Weights of a small multi-label image tagger.
Model: 0.743M parameters, 64-pixel images, activation relu6.
Data: trained on telescope images of galaxies (Galaxy Zoo DECaLS), 44167 training examples.
Rows from block 13, named by matrix and row number. Each number is 500 + 40 x the weight over its row's rms, rounded and kept within 0 to 999. All counts start at 0. Numbers have three digits each. After the name is the row's rms in percent of the matrix's.
# convs0: expand pointwise conv (model.blocks.13.convs.0.weight, 384x128x1x1), inputs 43-85
convs0.3 102:520459514481444498508565467505478452432445522526490544573522556498505506444426485548505478458434498451533481479508502504531470501
convs0.4 095:477484522458449477499530605494440461464494425537570434512496472482476508544475490464554480448515471417495457484549567530452592575
convs0.5 093:462511543500499380470474511456609512502528516477516521485555468554541477452462411563517502422550468519512495465518469480515449463
convs0.6 096:498530494528582493432520584455496481510427475449481510451493478512532552514479524489550454479514545492485529471445467447505546446
convs0.7 093:496544500539501564482425555468538505566490534488469476506463514467565608483485497543464506389452406489514571484515495444453499559
convs0.8 110:519591549458449510545558497521549495501506490486500531502552503429456499503511497602528443473462456493543478493526510544472518510
convs0.9 107:498510493555529460511546506509491438463449527491446528515539534511527473458451440467526490436546510493451508529515443513497537452
convs0.10 094:494503582558521458505571571522535506410479448433526552449426538467479486503496467503473511480524526542509452543521446517434527452
convs0.11 100:465515478546576473524471523517510495513484504517455448391482507526503463507508540381445498472490468458510479566449491493460505411
convs0.12 096:504531576502483482520573504500493480506468450537516556522499508575464519425488526483529431512513519508545485460511530468478517507
convs0.13 092:431515454531428514522463481529515444481490511523459465481572414570502454529520496559535472537567531466534571524580599475512501597
convs0.14 099:515477523459514489542447529454504482535514511499496479536519477476513451481531569502523479547447441566444461511521554529491610536
convs0.15 099:449483551484485527459431506543549521494469589399520490476483540489475491472520492427516543481492497544499475483494508439514513487
convs0.16 102:441495525461494496434498450543585528490531495535557446512516450550510420521506469597494472503539499478561528519454483497487454534
convs0.17 102:477494546467545511520562547495493471468521516545588540468539512545499490472508460502497436528482509518523490482613456542492451480
convs0.18 104:541493488446531500466499491500487510443505524574489530486487490505444518506505443388485559590456507547553506454426533480502547549
convs0.19 098:506502570540474555524464466468438584493489573487505516569572517485469493447516537507500508493519463511444456507528478501475479487
convs0.20 100:517505621511549442505432538542486509483417487528512553506394562468514501441439509542491471452483470546491524591436522517465438542
convs0.21 094:469538520604473520520479541474453437537488475461509509514521482475520562498502522465487472419484462462542474491493533514462532543
convs0.22 102:477500565490507506529437491498492454491515431516452533450523538507517456488524455436584457449436504454534518517513507465555470523
convs0.23 098:475534512468530484479551560497474482494509496450489518491418466507488504516473538500480441553520557531456529545473468501502468452
convs0.24 095:551545550482565453497448543447577492499538515496560493440511509486499511526513506495470507450557434515510475533468492455501468474
convs0.25 101:482464545543509488492483485565542503485557504504507588487512576488486525536459510508486503482504539477484581454569499504533496519
convs0.26 095:464489475547525487526468548575521533524480482559485490482405492491427522514485520541531469405533532474576506555610513474444494485
convs0.27 097:475510528548453499513528492477476489395526475527509494575506551441534451436476478491506524512558494482579434490425434417447514513
convs0.28 101:514425552448460502499520454534397477540543511539496474503485543523528445528474482524557498404453451459451544474450448510528496547
convs0.29 096:523575540455461532436478475480480539541501551500518479500415528511558483480558583532558447543420497558444486479523531450502445582
convs0.30 097:494472451529526575529455504538514476530471463520456503529503515445465532434394477506582482469494497501482459458462498487557500542
convs0.31 099:526546489607480425426501444539519490467529473476487431556490542511446457506475469459458483533546547456476562497568476511580499529
convs0.32 091:538522489498511469512572449533476501481480428511555492515444486469483502495543504497520532514482511452541507424549514547460520532
convs0.33 099:542479473492519534555493588479497450475487480486467503442447506518493518567474543462517518512581461514459507422548528553577488543
convs0.34 108:446442537439501545475486431490526533485531510538524477559511504493529566489483519544479394468548554470464525526599557570450515492
convs0.35 097:523432570512469471560377507548529503520571496486473481535524499478487482482508459448518444551488447511456482555519510537530516510
convs0.36 098:482528530566548494468454478470509538525493533548540507416470445526473579519464555464502519533473507484552496528466537479488510509
convs0.37 105:523507578496445420567496513588461501543418491455514544474466501464478548625510505495511403489456453483557544482541494540566504472
convs0.38 098:558512526469462470523548456524451514497527526396451509537574446493524532499508519429524482547458438507448412536444499514500512443
convs0.39 103:609528495524482460466509490489547502509480598493506458471481518501502550525545420500561514483488398511522509574480504442500483455
convs0.40 100:449447456463496558417500473446537490567446543519546496499540527551541474477490493451595450555479516532486477496548446500526401420
convs0.41 095:463447477615509533562474455524550482545522484542530542551445498472457551472526480533502562432512538479599545459509517424505485566
convs0.42 109:502519452455535519459485475487476581485472490512515507508509504554543469494449407503532461523494501499518587576498442556514483524
convs0.43 109:453508531463461502456402521476478511502512441521486508572472531519494489486476496521452512496466439500484454472471530438483431559
convs0.44 102:448466455458498443482573452529420482508459522434486465526496510491455439406502515497484505590523515582497509539491419517518469483
convs0.45 093:504519557498521528485477397493441472508493496542485419519511518560499523516580467483555480560467485473490514500559435633490496505
convs0.46 096:508447565495486544492599481543458445539463471516590494514470536456545497515459437447533475434486504463529529492586521491555500437
convs0.47 101:534469457521474539521479487531494502516549400394492500497525415519507478463482423538415497541464489510451507521511494558462499555
convs0.48 093:503591481497452532458491529519413458558450454450496548534465513516495563516503519468477492503512486572491500512584428497497472461
convs0.49 104:476527485493464536448390497488539492504489519485568575599558479522515500488511438487504453479499521520526459513548520500460515341
convs0.50 100:565480464503548442412463516512535437522482507585495485507494486497516484480463511553503470472528606446471523527511505574454469481
convs0.51 098:487535532514487504558541560450441527549558526523465528553556488511496491518519520537419475505496460470478568417502491463545514455
convs0.52 106:435510519466442539587437431561603515493472502511546455547467542508479515512530464507488472483512539479595480434545530547432460522
convs0.53 092:416570528436513504509519409539482499514459538508501437449501510486500474507496503511541535460472501442512576483464524524520543546
convs0.54 093:473531485546564575516599489463559506434543468500587458499544474541497559515582466517427573562480428494504514566526476513455517498
convs0.55 101:506571521489432459570489445573488478536569505423514516540469565513518508477476517552508541485505544497486521538479481525493464454
convs0.56 100:521557510447416434449412547485494473475535491504503594475567470466543509461531481548411478445475603440511551598496529469466488550
convs0.57 094:489488580449533539531498462495546500502520480475510439543418539451551442564512501488503501587537475561480442512519476546525554513
convs0.58 096:554512478509508473568547504442458491495440428384446531507489471479589525549486528491454496436450444527392466449558570500494489488
convs0.59 100:541493606422525402506464555542544541518453539532586455497483561531457487518478453488492491487494416535507447527506489447515497486
convs0.60 097:522391433535503534551524541585506557498507566465481475519505491492577444548485537512504512460522495506476476478589491508521539579
convs0.61 101:559574454483489491500432505496613522515515527477562481525491497471500516550501541509479429511496470403475498556444440476504489480
convs0.62 108:475521550472551511468481465509565554551523538489512450520498492494462526443536514501477511469467484471484519535581523486397532411
convs0.63 094:525558510491570570502452504500444451525553540544494492517477549509475421533503515507504453535482552553458534530500451477516495495
convs0.64 095:541589565449513431541569497569485548490498492455514574508452519567511504492466525530432519535507482499551490537543502538430491457
convs0.65 099:485535524479478473509456442447540547472527462485532420502528461503465504489516471468504562575397468548494511487452532486434515464
convs0.66 105:505474542568458475479524498445553517552559484526460551471556466520470551521453523517525573457517496475499450555551567499505514486
convs0.67 105:474418540477543548508538516501448505571503523530427518468497520509533545466622516474494481474571554445540491549524564510476543427
convs0.68 105:519463524618485535554505543567486483540525508541569511537523517546478495525575518557493467554494557465501478429552462519476428472
convs0.69 099:486484462503471500486491461511504566446512450498524474497476533577464465526490421506493548553465476510496505496454544500488460509
convs0.70 101:526511537462485468553526446473491502456530499536472504556537538402423558494542482483552514545485535453590468530529501535535467489
convs0.71 100:425545588515509554475470503506452485434465488493475490546447446483534516559440456513542477453468426427587512498515500493457433572
convs0.72 107:582569490473462516522542418450451478417526498497421454553497504436562544543494499483460415443424506557479513546483472488477479467
convs0.73 103:469485498478538469488504495498551572499498583534469487551483548472482503544543461591487508544496450513498453545515437517484482508
convs0.74 103:542423545620582471466494556562494497496463463511439527503524520512475509495492521534520490523465521563573457502526541522429521554
convs0.75 099:522521552513462505517539512516598475506519494526508513541507540488582484512527586515476571457488441502473405496509530509522549541
convs0.76 104:477474466477472476435536533385453489447466474427492552499433499499533432518486441558472481527509571485493474427496508532507564513
convs0.77 099:478485565463534455437591490428482444475482489434462526497434553501532490557532582479465494452445462512406514515478418540498500476
convs0.78 096:539427511488463486476444502489437564508483545464458501582546440528468453513555481612451452563508456491524454438643532502514497528
convs0.79 091:519513504581491491514543568471523425569467490436530544509525492477538441486512534501497491506517543456555521507462515516519536451
convs0.80 094:485531531489461486411510488546509440487505440461529572517481440529511540538536465544535473493444468503538498563522504421491467481
convs0.81 108:477509480500442500435389369498490499523579457475505489518535519528493518542470533492464559513524488488413441475576486539508499470
convs0.82 106:464430494479546518473435532541521552468521506457464541493485514541510419503513506538426460558460480492449562489454533521556567480
convs0.83 098:441539566562443447589523451551531501418554565547489497492528528490450491508492481519492451488591564449452497525525451450572464466
convs0.84 099:488480466510584508442582557471583444569475537439473484501532461508491488509519505461505585511504441500494520446506578458565540448
convs0.85 106:440499541560415517525484543550532485488545526525500537464510547499538475540512528479501490390519476507523463481536521510529444437
convs0.86 103:444400503542479574514507477486541526518533516479453500482476571460486422590510501399573471491479540454526475566474516517500501532
convs0.87 099:543457555523530534502456435403536480490522447536493567515569562506518528537548490467491506510486456483480498451546527463500408500
convs0.88 100:488502458498515488474554501552513491482506455522498602483423435525517423498410478452522514502533540509449511513577499500516533519
convs0.89 108:472530504437418540501484527535476501555440486434534450523520442492426479439493559554504498510472467474467547507480558396490525418
convs0.90 098:565520421543501527487460444495546502519497457439490567492505540475482472573406472482488507504535531521444465500536442478531491499
convs0.91 092:493507542492493543514576479487518455583559486438553506517471515468476489551489482505481537513528561446499480523587508454483507552
convs0.92 101:555506486551547494464449541508474473488400510603530521536533507460570436518474477548506515533503464478460544508535569438530452478
convs0.93 100:507509532510503521451559492434470542509459456493462463532566474535431475492452601500506542504412487420516421467555484502518520504
convs0.94 103:540517504432448480496510447490579499435563419479515497521438566492522488527495572493468488515568528425505459440486490519515567535
convs0.95 099:454531473517507451521442423502524461513472517525510544469480591487512487561498549485471516461512535492521530469457526573460433566
convs0.96 094:502443527560505513466506507514578524555496503482445558531477512516428500453569514491557507510488545477521445488453456542496522497
convs0.97 096:559461512544546426504511484489530480458462451492454580471539547461495516522518533530455464547515458514517475564489494549488465479
convs0.98 108:557498448494477517571508507505427564505468498488540491504482458513512510402540508503417450501497532521480515521472501483511532451
convs0.99 105:545422552507547506557509487403525422521536506497477504513489523486496521511469558531433508493467441506411542486547563475491535460
convs0.100 097:487522514467510524457454473501513476483532576450592490501530485593552496571483538432454508501483545579546530475558539512522536426
convs0.101 098:523475528567485532440519509534520531524469541435503456512506531467482536494523502456456506449564428524538491502427490526531453494
convs0.102 089:487487493508450530420536476437562557442490503489484492473448500444462547489564438549486490473499443516431538482445517459482511484
convs0.103 097:532445506495540525497517497432510484473489481454488567526445491521481481605451451425503551495449402464408550484523514491480501488
convs0.104 106:441511510451495488548460515526490468463453424629526498525502550541487490415486482466537482464484487494511524503469520469421527546
convs0.105 105:485498558443591521428520482447565521560510436493505467446428519481501397554515460460541505517470466420483439477435497481473619518
convs0.106 100:517454517449523547530487539470393473509510450470480512560492522469528485479462481428516518498446391519458514552516521513468439483
convs0.107 093:467470478539485502458446457487496447537429495537527483535558568510544501527460489525453498514470476490519575496405454440506504536
convs0.108 100:530537515562494506497522501508466460514524521559524549496528452481469512494499546579478546509534517419514455412531464572516469521
convs0.109 098:502451571508452599534522498512490508508487572574517466554573478469468496494496561524503525510537522533535451501459531514479435477
convs0.110 100:414496488522509443486476477534487490573499494531560497445434519531546478444478489471475626488453533477563578517520500486494565516
convs0.111 100:525547604496486447472446490473470414488553469471452550408516523554564429500491607517505482525465482534489520466535522547523534473
convs0.112 103:466542522562541544500515478456495415447451519442513492500501577529531453591509502518480496473493555484455576536544505545516453520
convs0.113 090:534528391583458486561518465557512487482473461546520511505500581552518443497468428514487413444501485532522515447516477562551465529
convs0.114 095:467473515476474462564511533492507519493445473487497477485471438538469427511534508466440453455447430506503471444495513540518450521
convs0.115 098:450477470475534499500445516477506484521522499455519507476466548540508461483442426386448494555503484414456529427549496529480477532
convs0.116 096:518502505448541486557426562505519499477571520537538518455465535508555414454416441496530517452454477474524572437493503489446534512
convs0.117 099:530461499470534467553493525518523475566541530411538470504519575541467567510511516474435544461456550524504556445482526519533512476
convs0.118 098:512486500403549433505427411460495536525480449522412530494498574527479586547544564570557516473484502467493469485437517535520491526
convs0.119 093:502552419449536497507470537566497396585450502489522608476565498456506539510490526522461464516573530461430520473501512510487500537
convs0.120 106:439485475570577408546443533490486491523587496520469494535509462487503442500488567451490503553532490569507469492464558540524523464
convs0.121 101:443486486541559477500436543494479477533462552504450505584501505486528476531456500557538440509499447516442465463446465559452430514
convs0.122 101:503527469442523472594515532434478490509514577467483493544569489523470435587478509510505505467536542498476530516534541497495557480
convs0.123 098:524472490554466525550481494519518536418484474470517463488514500451433516555490471479500521461533414526521491489459476455475431528
convs0.124 103:498404467586491514474577511461521458466464484472546498475605427491565525534466518496513488482480474483429515481498430473613498502
convs0.125 092:521434471506554513502560532535514534587521539476537454473491516517501465517484466597517437472447511403494555531503488522468512598
convs0.126 091:530415531624539474533433530551521492554509554486542502554569496475478470448480524484501486426429578495474466487564466530515464511
convs0.127 102:507434605437576488446494425553532488472453488461513488533547492453537419490507543516530480464488475464511463465549513516521504603
convs0.128 108:514499453509533526516503584512461487509480493547517469579451521494473449487453555448464473581525531447435488391514460435529533511
convs0.129 101:498500505504553503493564544472490513517473543453550495494414525508468543569496462398503494531552529491419439535541515453553472512
convs0.130 104:506478512460519496466483529505386533452521528508490544508527492501554490505498529474535564541497432476462482456487499536537557439
convs0.131 110:425549435446519491540520442504537484502531431514462548504486465519464525466448569467533464508462491512548404487583496536528541506
convs0.132 105:505490488513489575554601520511465474535510514523448568459537504448490494517417577515542548504502499527514416495446514534539477492