A small multi-label image tagger, trained from scratch.
Model: 0.743M parameters, 64-pixel images, norm batchnorm.
Training: 12900 steps, batches of 512.
Data: trained on telescope images of galaxies (Galaxy Zoo DECaLS), 44167 training examples, 149.5 epochs.
Rows from block 12 of a small multi-label image tagger, named by matrix and row number. Rows with one number belong to one channel. Each number is 500 + 40 x the weight over its row's rms, rounded and kept within 0 to 999. All counts start at 0. Numbers have three digits each.
After each channel's rows are labels from the 100 images, of 14848, where the channel reaches its highest value: "top examples" is what is common among them; "colour at peak" is the nearest of a few named colours to the mean colour under the peak. Only what is clearly more common there than usual is listed. The data: telescope images of galaxies (Galaxy Zoo DECaLS).
# convs0: expand pointwise conv (model.blocks.12.convs.0.weight, 192x64x1x1), inputs 0-63
# convs1: depthwise 3x3 conv, stride 2 (model.blocks.12.convs.1.weight, 192x1x3x3, trained with AdamW), a 3x3 kernel
# convs2: project pointwise conv (model.blocks.12.convs.2.weight, 128x192x1x1, transposed), outputs 0-127

convs0.176:469494475530504477496529532452561507450473521491447432516470498520482547505490485558542519513551422542572546567449485436562535526563409471441521494513545505489476500573495489483463497587518502
convs1.176:490527524494481584468495567
convs2.176:501529531517457553473497484500489412507461540511519486553513505537484507491573539507460456527478476544458494430485487522562522564575521482511512571587559501456487439465456504523501442525513518475477545404529515485503526523474410543525502472572521503580495431492479476506513483516508508397552575499471464409588455462444467482562502483576531563526486525472504488536485447504505498512534
top examples: shape: featured or disk; edge-on disk: no; spiral arms: yes
colour at peak: brown

convs0.43:476473487490435501481511518434468521467415547476465478546482449485457524530514475489470467493480436423469463577419523545554536540502471413521443489562503498525528463469570548459493503529452483
convs1.43:482492496548553512558569525
convs2.43:445516466509519516487506520472510477571515541551461534461491474567492481513583530537511477466488538540501562482448490488508538496528534510472383452556453526466524452419500403487550519501495484457531555512443491527431500417506451434539494457542487505520484579450465468573527551440544523490498503483537522514512453540491572542493486524522471564523589433536476470426526528472489463543521
top examples: shape: featured or disk; edge-on disk: yes
colour at peak: brown

convs0.55:540436437534478454456502517544558428511494575463487532538483504452486474480504455506512543482490565569495429494462487591506508495503504496433481497567489454480509518529471436405544471481490441
convs1.55:496470431471442511456462470
convs2.55:483517464468555440434466451471505468525488450539529574463497536494443442470451575487462461444503447485488502520496477518507575522523497466533545550530494538446490516535482570476428563492446483471456539514518543478522456458487525495515515491543577491505545529395481478531459572463467545521504517541550489517495492521493459519524468455584556548451581488485578459487480510505472441566595
top examples: shape: featured or disk; edge-on disk: no; spiral arms: yes
colour at peak: brown

convs0.88:562463521474505503508536472469444477446441491539463377503537532574533461516544488517538490516507507515428528535475519463451473461426532536473536518445541544451466442543555512456511479551527472
convs1.88:575526488502540569501511537
convs2.88:520491505524602559553492515508462558518500523535509542507510554476473552517494544475489445494425588464422492547475514446502564390450440457480514478532521456491522551491476572513474526442482498530497443477525491557477455498543516641493474456514499532530515544471501495530519474588503494463435479455503453507549481536505493487504449517514432520504423535537548548507435489498494452535471
top examples: edge-on disk: no; shape: featured or disk; spiral arms: yes
colour at peak: brown

convs0.35:544455470492520419571525463436491471502499532562549463489523457516475492481441469514504521512508575481551526574522505503469488521437530429530518471484456535522449491448470557513566551521518398
convs1.35:481493550522525559527575523
convs2.35:512512639480505472492511474514460506448506557445495524505475514535449509489491453517538488495544503522497445550414541487465550588512526526489466569441522483463513522543465436450556524469458476504515428544468451529493479522485554473530392516546487530533521555472489505446564496509491467433513532563509533503495466499613524575462519460446484471538553523480580492449495552522497467493508
top examples: shape: featured or disk; spiral arms: yes; edge-on disk: yes
colour at peak: brown

convs0.160:486520470570486479476467559468422496459490453498423513459612467532485476520492562502511533563536496489464525525438474515525536517541449430495522445516483532508454529530456509446537432491529573
convs1.160:427470521440505545495539523
convs2.160:507484539472419548510522589467517487470568460491456481472477501495490534490515486523460474525482488556385460476447423515462516465449508430484479540495533527433514460444456561518517624491489494460467455466474496496492506602511510562479547495485511449474498492524522523477488564562496551509502491514516467573565510587521454460514507497547522496503444485404465483490492491427574468497476
top examples: edge-on disk: no; spiral arms: yes
colour at peak: brown

convs0.61:480434492493463444538534462559518537476486481567523442534534504500491478538579475453552622574493536514505489524493503535478520474501536552479485455495553437515549503541474478446488592544501491
convs1.61:528508521554560538508553548
convs2.61:536508518534471564476565498450497483526536498504494519527430543471509495475533451497446548494509507531482506501505480512509523432459491466481518553446469573477486459509465495469479462527444526492537488505566421518440464561446501545443421457427535481392490535462450443412519548528532519470454469471467563411491493527526554539537450432523434485403482467459524561513529470481478473523496
top examples: shape: featured or disk; edge-on disk: no; spiral winding: tight
colour at peak: brown

convs0.186:582407499536446494538515509544465573450507492476500560416566488533485514566550490604447458442487507453503448487515542519468500496497462530474525478527530526505482499441479466450514496547507460
convs1.186:518525440468457446451531526
convs2.186:470487528432429516518511550430530506514513458529465482551466461502436497438504447431570550515501483520475536507471481523478397507505497512470527451485523533493569558502534600487554565479453497512441472383528473486615574523474523552527468490461493516500455479545526521528536505462466463503484510501453472539509489498543419485564429490516531547458505489463531561454515479460497502554493
top examples: roundness: cigar-shaped; edge-on disk: yes
colour at peak: brown

convs0.89:543487527524459475497541584508500529471458493493545451443583535421547482453482564542555533469552473511495512497506502459488447533454465493552540514573509453494445507464536552501464442460439553
convs1.89:497572555472510542446486521
convs2.89:485495514455497481415455555517459486479459560467554512488490491462544468491569570525425478477471441415464518440401481486459466477466492511503491474504553535539538433477510512561486476552525606523566521427543478564545422475431514500482549541508520522457544490477445583572458521485527498563480544470528527525484489489460486490521500476470519503522558464531475530553504526513501422458502
top examples: edge-on disk: no; spiral arms: yes; bulge size: small
colour at peak: brown

convs0.155:385539478512459548474513439498492549558498541467500551510561516537522539530552488488532473488520582470533450537398478496512511539500471481514581508523512479473524507479589500522432475462547494
convs1.155:510472465539554531497559558
convs2.155:452510519477530503491461522427518479493501413513435502462519495533543586500492494471481502557500506438490516480525471392534437507392527460506511473486531490457500519456509527534467476554528455489466527519401513547503578533525496453536526479539518536485584464503489546517544560474530475488433476497466529453451496503438479501476525562524492510506508466547436558466524579504545614463431
top examples: shape: featured or disk; edge-on disk: no; spiral arms: yes
colour at peak: brown; grey

convs0.99:488410475395485511486468419484496445533474538523483453478508482469479517496502514549475474403505478512486478465453501431514534546505506544496510493439554504511578532484547516461538433517483403
convs1.99:493453485502444432535526453
convs2.99:551426571448493484512510536473591456513521563459523493532447469531506556492445492464514450499466496548479520504466550494486485490446469489450447464488430453541499529531468486503561462569528463470426475579399465454496544464536483473569438462474526449544466474464469492525552430524480435516521560491522503528489547488454503463489517486532522486486416465442482539547510557537522418506452
top examples: shape: featured or disk
colour at peak: brown

convs0.162:492471510519510521596477496458573483464387414552441544515551508483542494515547531431505563528500487396519497482517479491514494489519478512473545489533577533501469505441503522467438507515492473
convs1.162:533554498534550526554546533
convs2.162:532525446509542561443532486520451578492511476485471501580567560485415507488463411521499523540503451560507529478551546506507458460425536395483542512499451585562493450496540550495494519515539543497447476539493426519510419555485468432531498506492570508472523495499508553504399454553417540485452499530507509547529439541490489510462502509489466537484482447476484522545487489529486518488484
top examples: shape: featured or disk; edge-on disk: no; bulge size: moderate
colour at peak: grey; brown

convs0.159:511495576431497465519513478520531522473514519494538382431531553483504558477477472564472515460528515466508477485576536528459442458417531512516518475537495563472566512449553446488465501470464471
convs1.159:526550524528575530537530532
convs2.159:559515474505507439471539422491511494455468448423588465464518544489484489478493534470467537477528489461501518416510540489494491410460439527468450521523525429527494519459492487547446358561438537488476483455526463487551503526486495480454449528533454519440542562548496443495545404491499429485526477502545505559515449503534562552512520500494544465503501560557517541506544517481522472518526
top examples: shape: featured or disk; edge-on disk: no; bar: no
colour at peak: brown

convs0.52:478485466524434479540480499504493556408472544448472524502534457520464475548477484509439536507521498407461498555509478523562508577530494543530536348505471485474512514478467459517499456512503478
convs1.52:554561488543554520508544521
convs2.52:487505439484411535488472504481509526476528501553517486521509501530478476541442517483447547462507555457468452466530483511537476543462575582576513497519487484506533424520448539511537555462532556426475462573480567449464470434472501490537530493484493488454446470539450451441528515432497527547455479503452461514530530517441531525494513604511473502474473441497527500424451452395495425500488
top examples: shape: featured or disk; edge-on disk: no; bar: strong
colour at peak: brown; grey

convs0.158:506523525505473513486421461555543425530464438546475498488514501430534446464530471491467507512547480454477459473485544525468493577491518475467515568533482433467375479468464438503518467521438512
convs1.158:430535523516460464562526510
convs2.158:504444513510537502463511535612503474457485390543488497532490421551488472486465448516544468511484512496515493530428473468475519571505513564473421476498496551492469521450518497531513584564465550441567500481535471480537513435508482509539577444569491463481437506567455475480488509541469496474517496518461480544476511504578485478476523447500505492519452445438569471460419503507469501447413
top examples: roundness: round
colour at peak: brown

convs0.54:491470452539494523503451516482489585552452425551495527494540506516475505526490484441407495487496449533490435559450509500590555491463449484517518531543510509522514549528487512456552597561541515
convs1.54:519545493530539525552540568
convs2.54:456514420368572492477560483448530572517484473441499493477453457477526439479561522464519487518487446488525518514495461501508562537518468570535440413489459503467526516506423532469525472522507569506540477472469478457443508449541486496468459473564502468453466451468523479514458600482433517503421549526503529519491445455489476539524509491548484473467469444508529477454432470430522535520477
top examples: roundness: cigar-shaped
colour at peak: brown

convs0.109:489509428528503516518573517540518553479566506506474483471515480414507503558487516561437469505499466500543449461480491416483460536546488568455583468557485572478517558489483522440513472459442502
convs1.109:494552516506533565514481574
convs2.109:563536481470438579470543504479495498500469550509500466550475541474556453521493489429462517462509443459487504469460499503537465484484498471555456596538483426582456468483545507510562450486558492559426499504450482469471436486469547508513461441481479521507452498487426611517512521459521546528475497519545533563539528553462490564536500483583565447556492486430499489496451511453461510450492
top examples: shape: featured or disk; edge-on disk: no; bar: no
colour at peak: brown; grey

convs0.45:472544525511537461519555555499527473531512564572526515449466538433530510516545488505487518541510544465504525516497442515473441538484485460548499522495506612449494502532554644494508556506510502
convs1.45:516556520548553550499530545
convs2.45:519395506498583417499467517402441513458542510481473478523489487568513458411498514543537424538477497522489503520463524490492503484482471386510530532533472502513570466550498521465487452508556468528456524474469526537541489530520454522518472491486507520538499470499494525594504460461449413466554539545485558488551534463515463513467519493506615481520496438405507490525545515528485523436490
top examples: edge-on disk: no; spiral arms: yes; spiral winding: tight
colour at peak: brown

convs0.145:508493390505535487530483493545502572460504518432462484526491535461507569514508463532532514443493544454443547452485428495521560555492522484496448388572506482526477500477485452557526474460506516
convs1.145:491484450532544442562537498
convs2.145:491542539413450426519496491539530412487470520525510584478485507479451508433491438439456565417463508528501488502503532513504459539504494472477494583534517531493448511468439468529478507509528562490552577532508530468503484457457499494539536438466559511451495481567544475480467470477532516555492481465616453503499556462475494471409508471513456572528529496410477517467494520471549447548523
top examples: shape: featured or disk; edge-on disk: no; bar: strong
colour at peak: brown

convs0.102:427562509529520487450481506473528536521538466512505474519509472525449490484524420492507506601471407532522517491507597529519506508451474488508515508584547547548407543487472476529514548569512520
convs1.102:533530526467427454478546525
convs2.102:496471513536434504496535415580573517513528508464440473498499506542429500562471501525520491425593525539502495479431558488477554453499483485468576423496558510493539482516510480529554480478494486586452512519540587488531457483561503524510454470502493481475576431452494436466531452481484470456526524487558511517496516528426531452528402447540467540440523497439520508450502513530478507460530
top examples: roundness: cigar-shaped
colour at peak: brown

convs0.146:472422482446502455548484499418522524485436557492565457497543442512547503511499452533521431494563453509531473505504577496547560526462445540459490527518449435465481552545540522490516530541457470
convs1.146:539566535516552555504500536
convs2.146:448534513490479497454500457534449508587480465588509545451519530515616506450507529479524519546544490509504484545498494550490531557572481482447509518450560512518426550482426523477501415479440544497521422435477501416411496456497532479463509435469467496531499542515545437541469515518487530438521520467529544436528423534433510493528488521422492501537524465476537476460483495542474472506508
top examples: shape: featured or disk; edge-on disk: yes
colour at peak: brown

convs0.113:486513466538525448527609542510496491443479430587439489468492479463518531528450594565487518581505534517454505533539472452515516486493465464507467494486484480547557484496460544523485511571496435
convs1.113:541572574510491534516502519
convs2.113:514494531461486498512496488577460474472509497517538421570474484505416478439495474485460512463504559506489444455455514532446514482474529522571487542509483543538500470445511590483464508514550496427531452481448522571524491488574520521526495456593525520534479511536468512536485551476477441526539551511440457518478515444600456449422461523547480525564524454463481431470516528585481450543462
top examples: shape: featured or disk; edge-on disk: no; spiral arms: yes
colour at peak: brown

convs0.20:516453550495472471479454437490427563464476572514519426441478508500500542502521522529496524471521562516476504539418440472503525509473503482407415467492465441443478552500500550439533519530536514
convs1.20:508539514534536555482552565
convs2.20:526486447424516523487483537522500494530472493524494591529487524457582495462500506523539522553551521549542441501484483454421496500505457568505521470477440528492461578541479506500534488516463539482519441470500499456507458374470485491523435459478493557497513504540463396471431484517480572403489547520491507453519457491446533528513525526589525506591482524414521478480495457485542466490538
top examples: shape: featured or disk; edge-on disk: no; spiral arms: yes
colour at peak: brown

convs0.73:500512487437530550578474530524500496574480436531424528512555496422465492475488560484521530530532500441459536554489474499512474547526553484509426500522548528496427462546539573489502414508473479
convs1.73:450484445486490459550563488
convs2.73:493565590520483538514518474543454526484524499486466513467539534504570499534489570477478455479495534508443407475570560465532523521525469406466505498485507541495563454486452516475472484566489542465514465487455464481482518506497559549504487418463551495486510492473527519512434462516491495498485448504538519507506522504444451461457526499329499486498564532480564468568522531432480487585459
top examples: edge-on disk: no; shape: featured or disk; spiral arms: yes
colour at peak: brown

convs0.161:492435477493554474517517477461499492447537526482474478444563481469526478558558476515552492438545543512489483440447512509504406478408548501503551435490497503430461562514525557479507501457422493
convs1.161:461480493537518518555572547
convs2.161:530503561499523470503474557429461511595446537537486451600469467554488564492503581532471564526533515531582517461490532437544492505420490500515536583576540546465511483510486464448474446466500482549485448506503527479480574519495523482451543469510524501425506457503446511484526485471473575508492535516562572472515468449503474522470493537442448503486543511469518521552461537567578540516483
top examples: shape: featured or disk; edge-on disk: no; spiral arms: yes
colour at peak: brown

convs0.64:515600467569514432463522477495538484527467468502550569466434525552476579432457451569511457497499437523508512518513475422543495556483491523436484486528502565464512528501472508442489539507482503
convs1.64:528543548488471543489554560
convs2.64:528523510464470519522494404484537503485470484503601490559485509535532524433461552497503502518559464492509460468480481460512602468488435462548463484470538472468436485489438515453482550543560546491453537541475499432532486486606496518462451524451504502505471492497482512516533531482464514527490468597513476443458442578533520434412502497520494533477469413476464447428475465515485559473453
top examples: roundness: round
colour at peak: brown