A small multi-label image tagger, trained from scratch: 44167 training examples.
Rows from block 2 of a small multi-label image tagger, named by matrix and row number. Rows with one number belong to one channel. Each number is 500 + 50 x the weight over its row's rms, rounded and kept within 0 to 999. All counts start at 0. Numbers have three digits each. After the name is the row's rms in percent of the matrix's.
Before each channel's rows are labels from the 100 images, of 14848, where the channel reaches its highest value: "patch colour" is the nearest of a few named colours to the mean colour under the peak; "strongest on" is what is common among them. Only what is clearly more common there than usual is listed. The data: telescope images of galaxies (Galaxy Zoo DECaLS).
# convs0: expand 3x3 conv (model.blocks.2.convs.0.weight, 48x16x3x3, each kernel summed), inputs 0-15
# convs1: project pointwise conv (model.blocks.2.convs.1.weight, 16x48x1x1, transposed), outputs 0-15

patch colour: grey
strongest on: shape: featured or disk; edge-on disk: no; spiral arms: yes
convs0.22 102:459499497471545493533629600548497509518495570512
convs1.22 098:441464570409534515489421461459442476542538477559

patch colour: brown
strongest on: shape: featured or disk; edge-on disk: no; spiral arms: yes
convs0.9 132:525576536461504508525473406419505532472441548421
convs1.9 104:542592430534499456485585527414482470525495540447

patch colour: grey
strongest on: shape: featured or disk; edge-on disk: no; spiral arms: yes
convs0.36 125:427568472595541491516526596445503465480544490540
convs1.36 091:528559457412499492526574448492567474414510476438

patch colour: grey
strongest on: shape: featured or disk; edge-on disk: no; spiral arms: yes
convs0.46 076:500473497543557515533520575435503519542609588528
convs1.46 082:412477550491462465482452542535481560479558386488

patch colour: brown; grey
strongest on: shape: featured or disk; edge-on disk: no; spiral arms: yes
convs0.11 128:490549506502501515568549476607472400457472432499
convs1.11 093:441531583469510462476548534445511535560502619503

patch colour: grey
strongest on: shape: featured or disk; edge-on disk: no; spiral arms: yes
convs0.30 091:514463493518527395528461500472546464588602461516
convs1.30 096:456517476457560556590474539522448409437504553499

patch colour: brown
strongest on: shape: featured or disk; edge-on disk: no; spiral arms: yes
convs0.4 059:557502595493381520522442469496523511467509492420
convs1.4 089:471445504477457411476478557517503519578472383510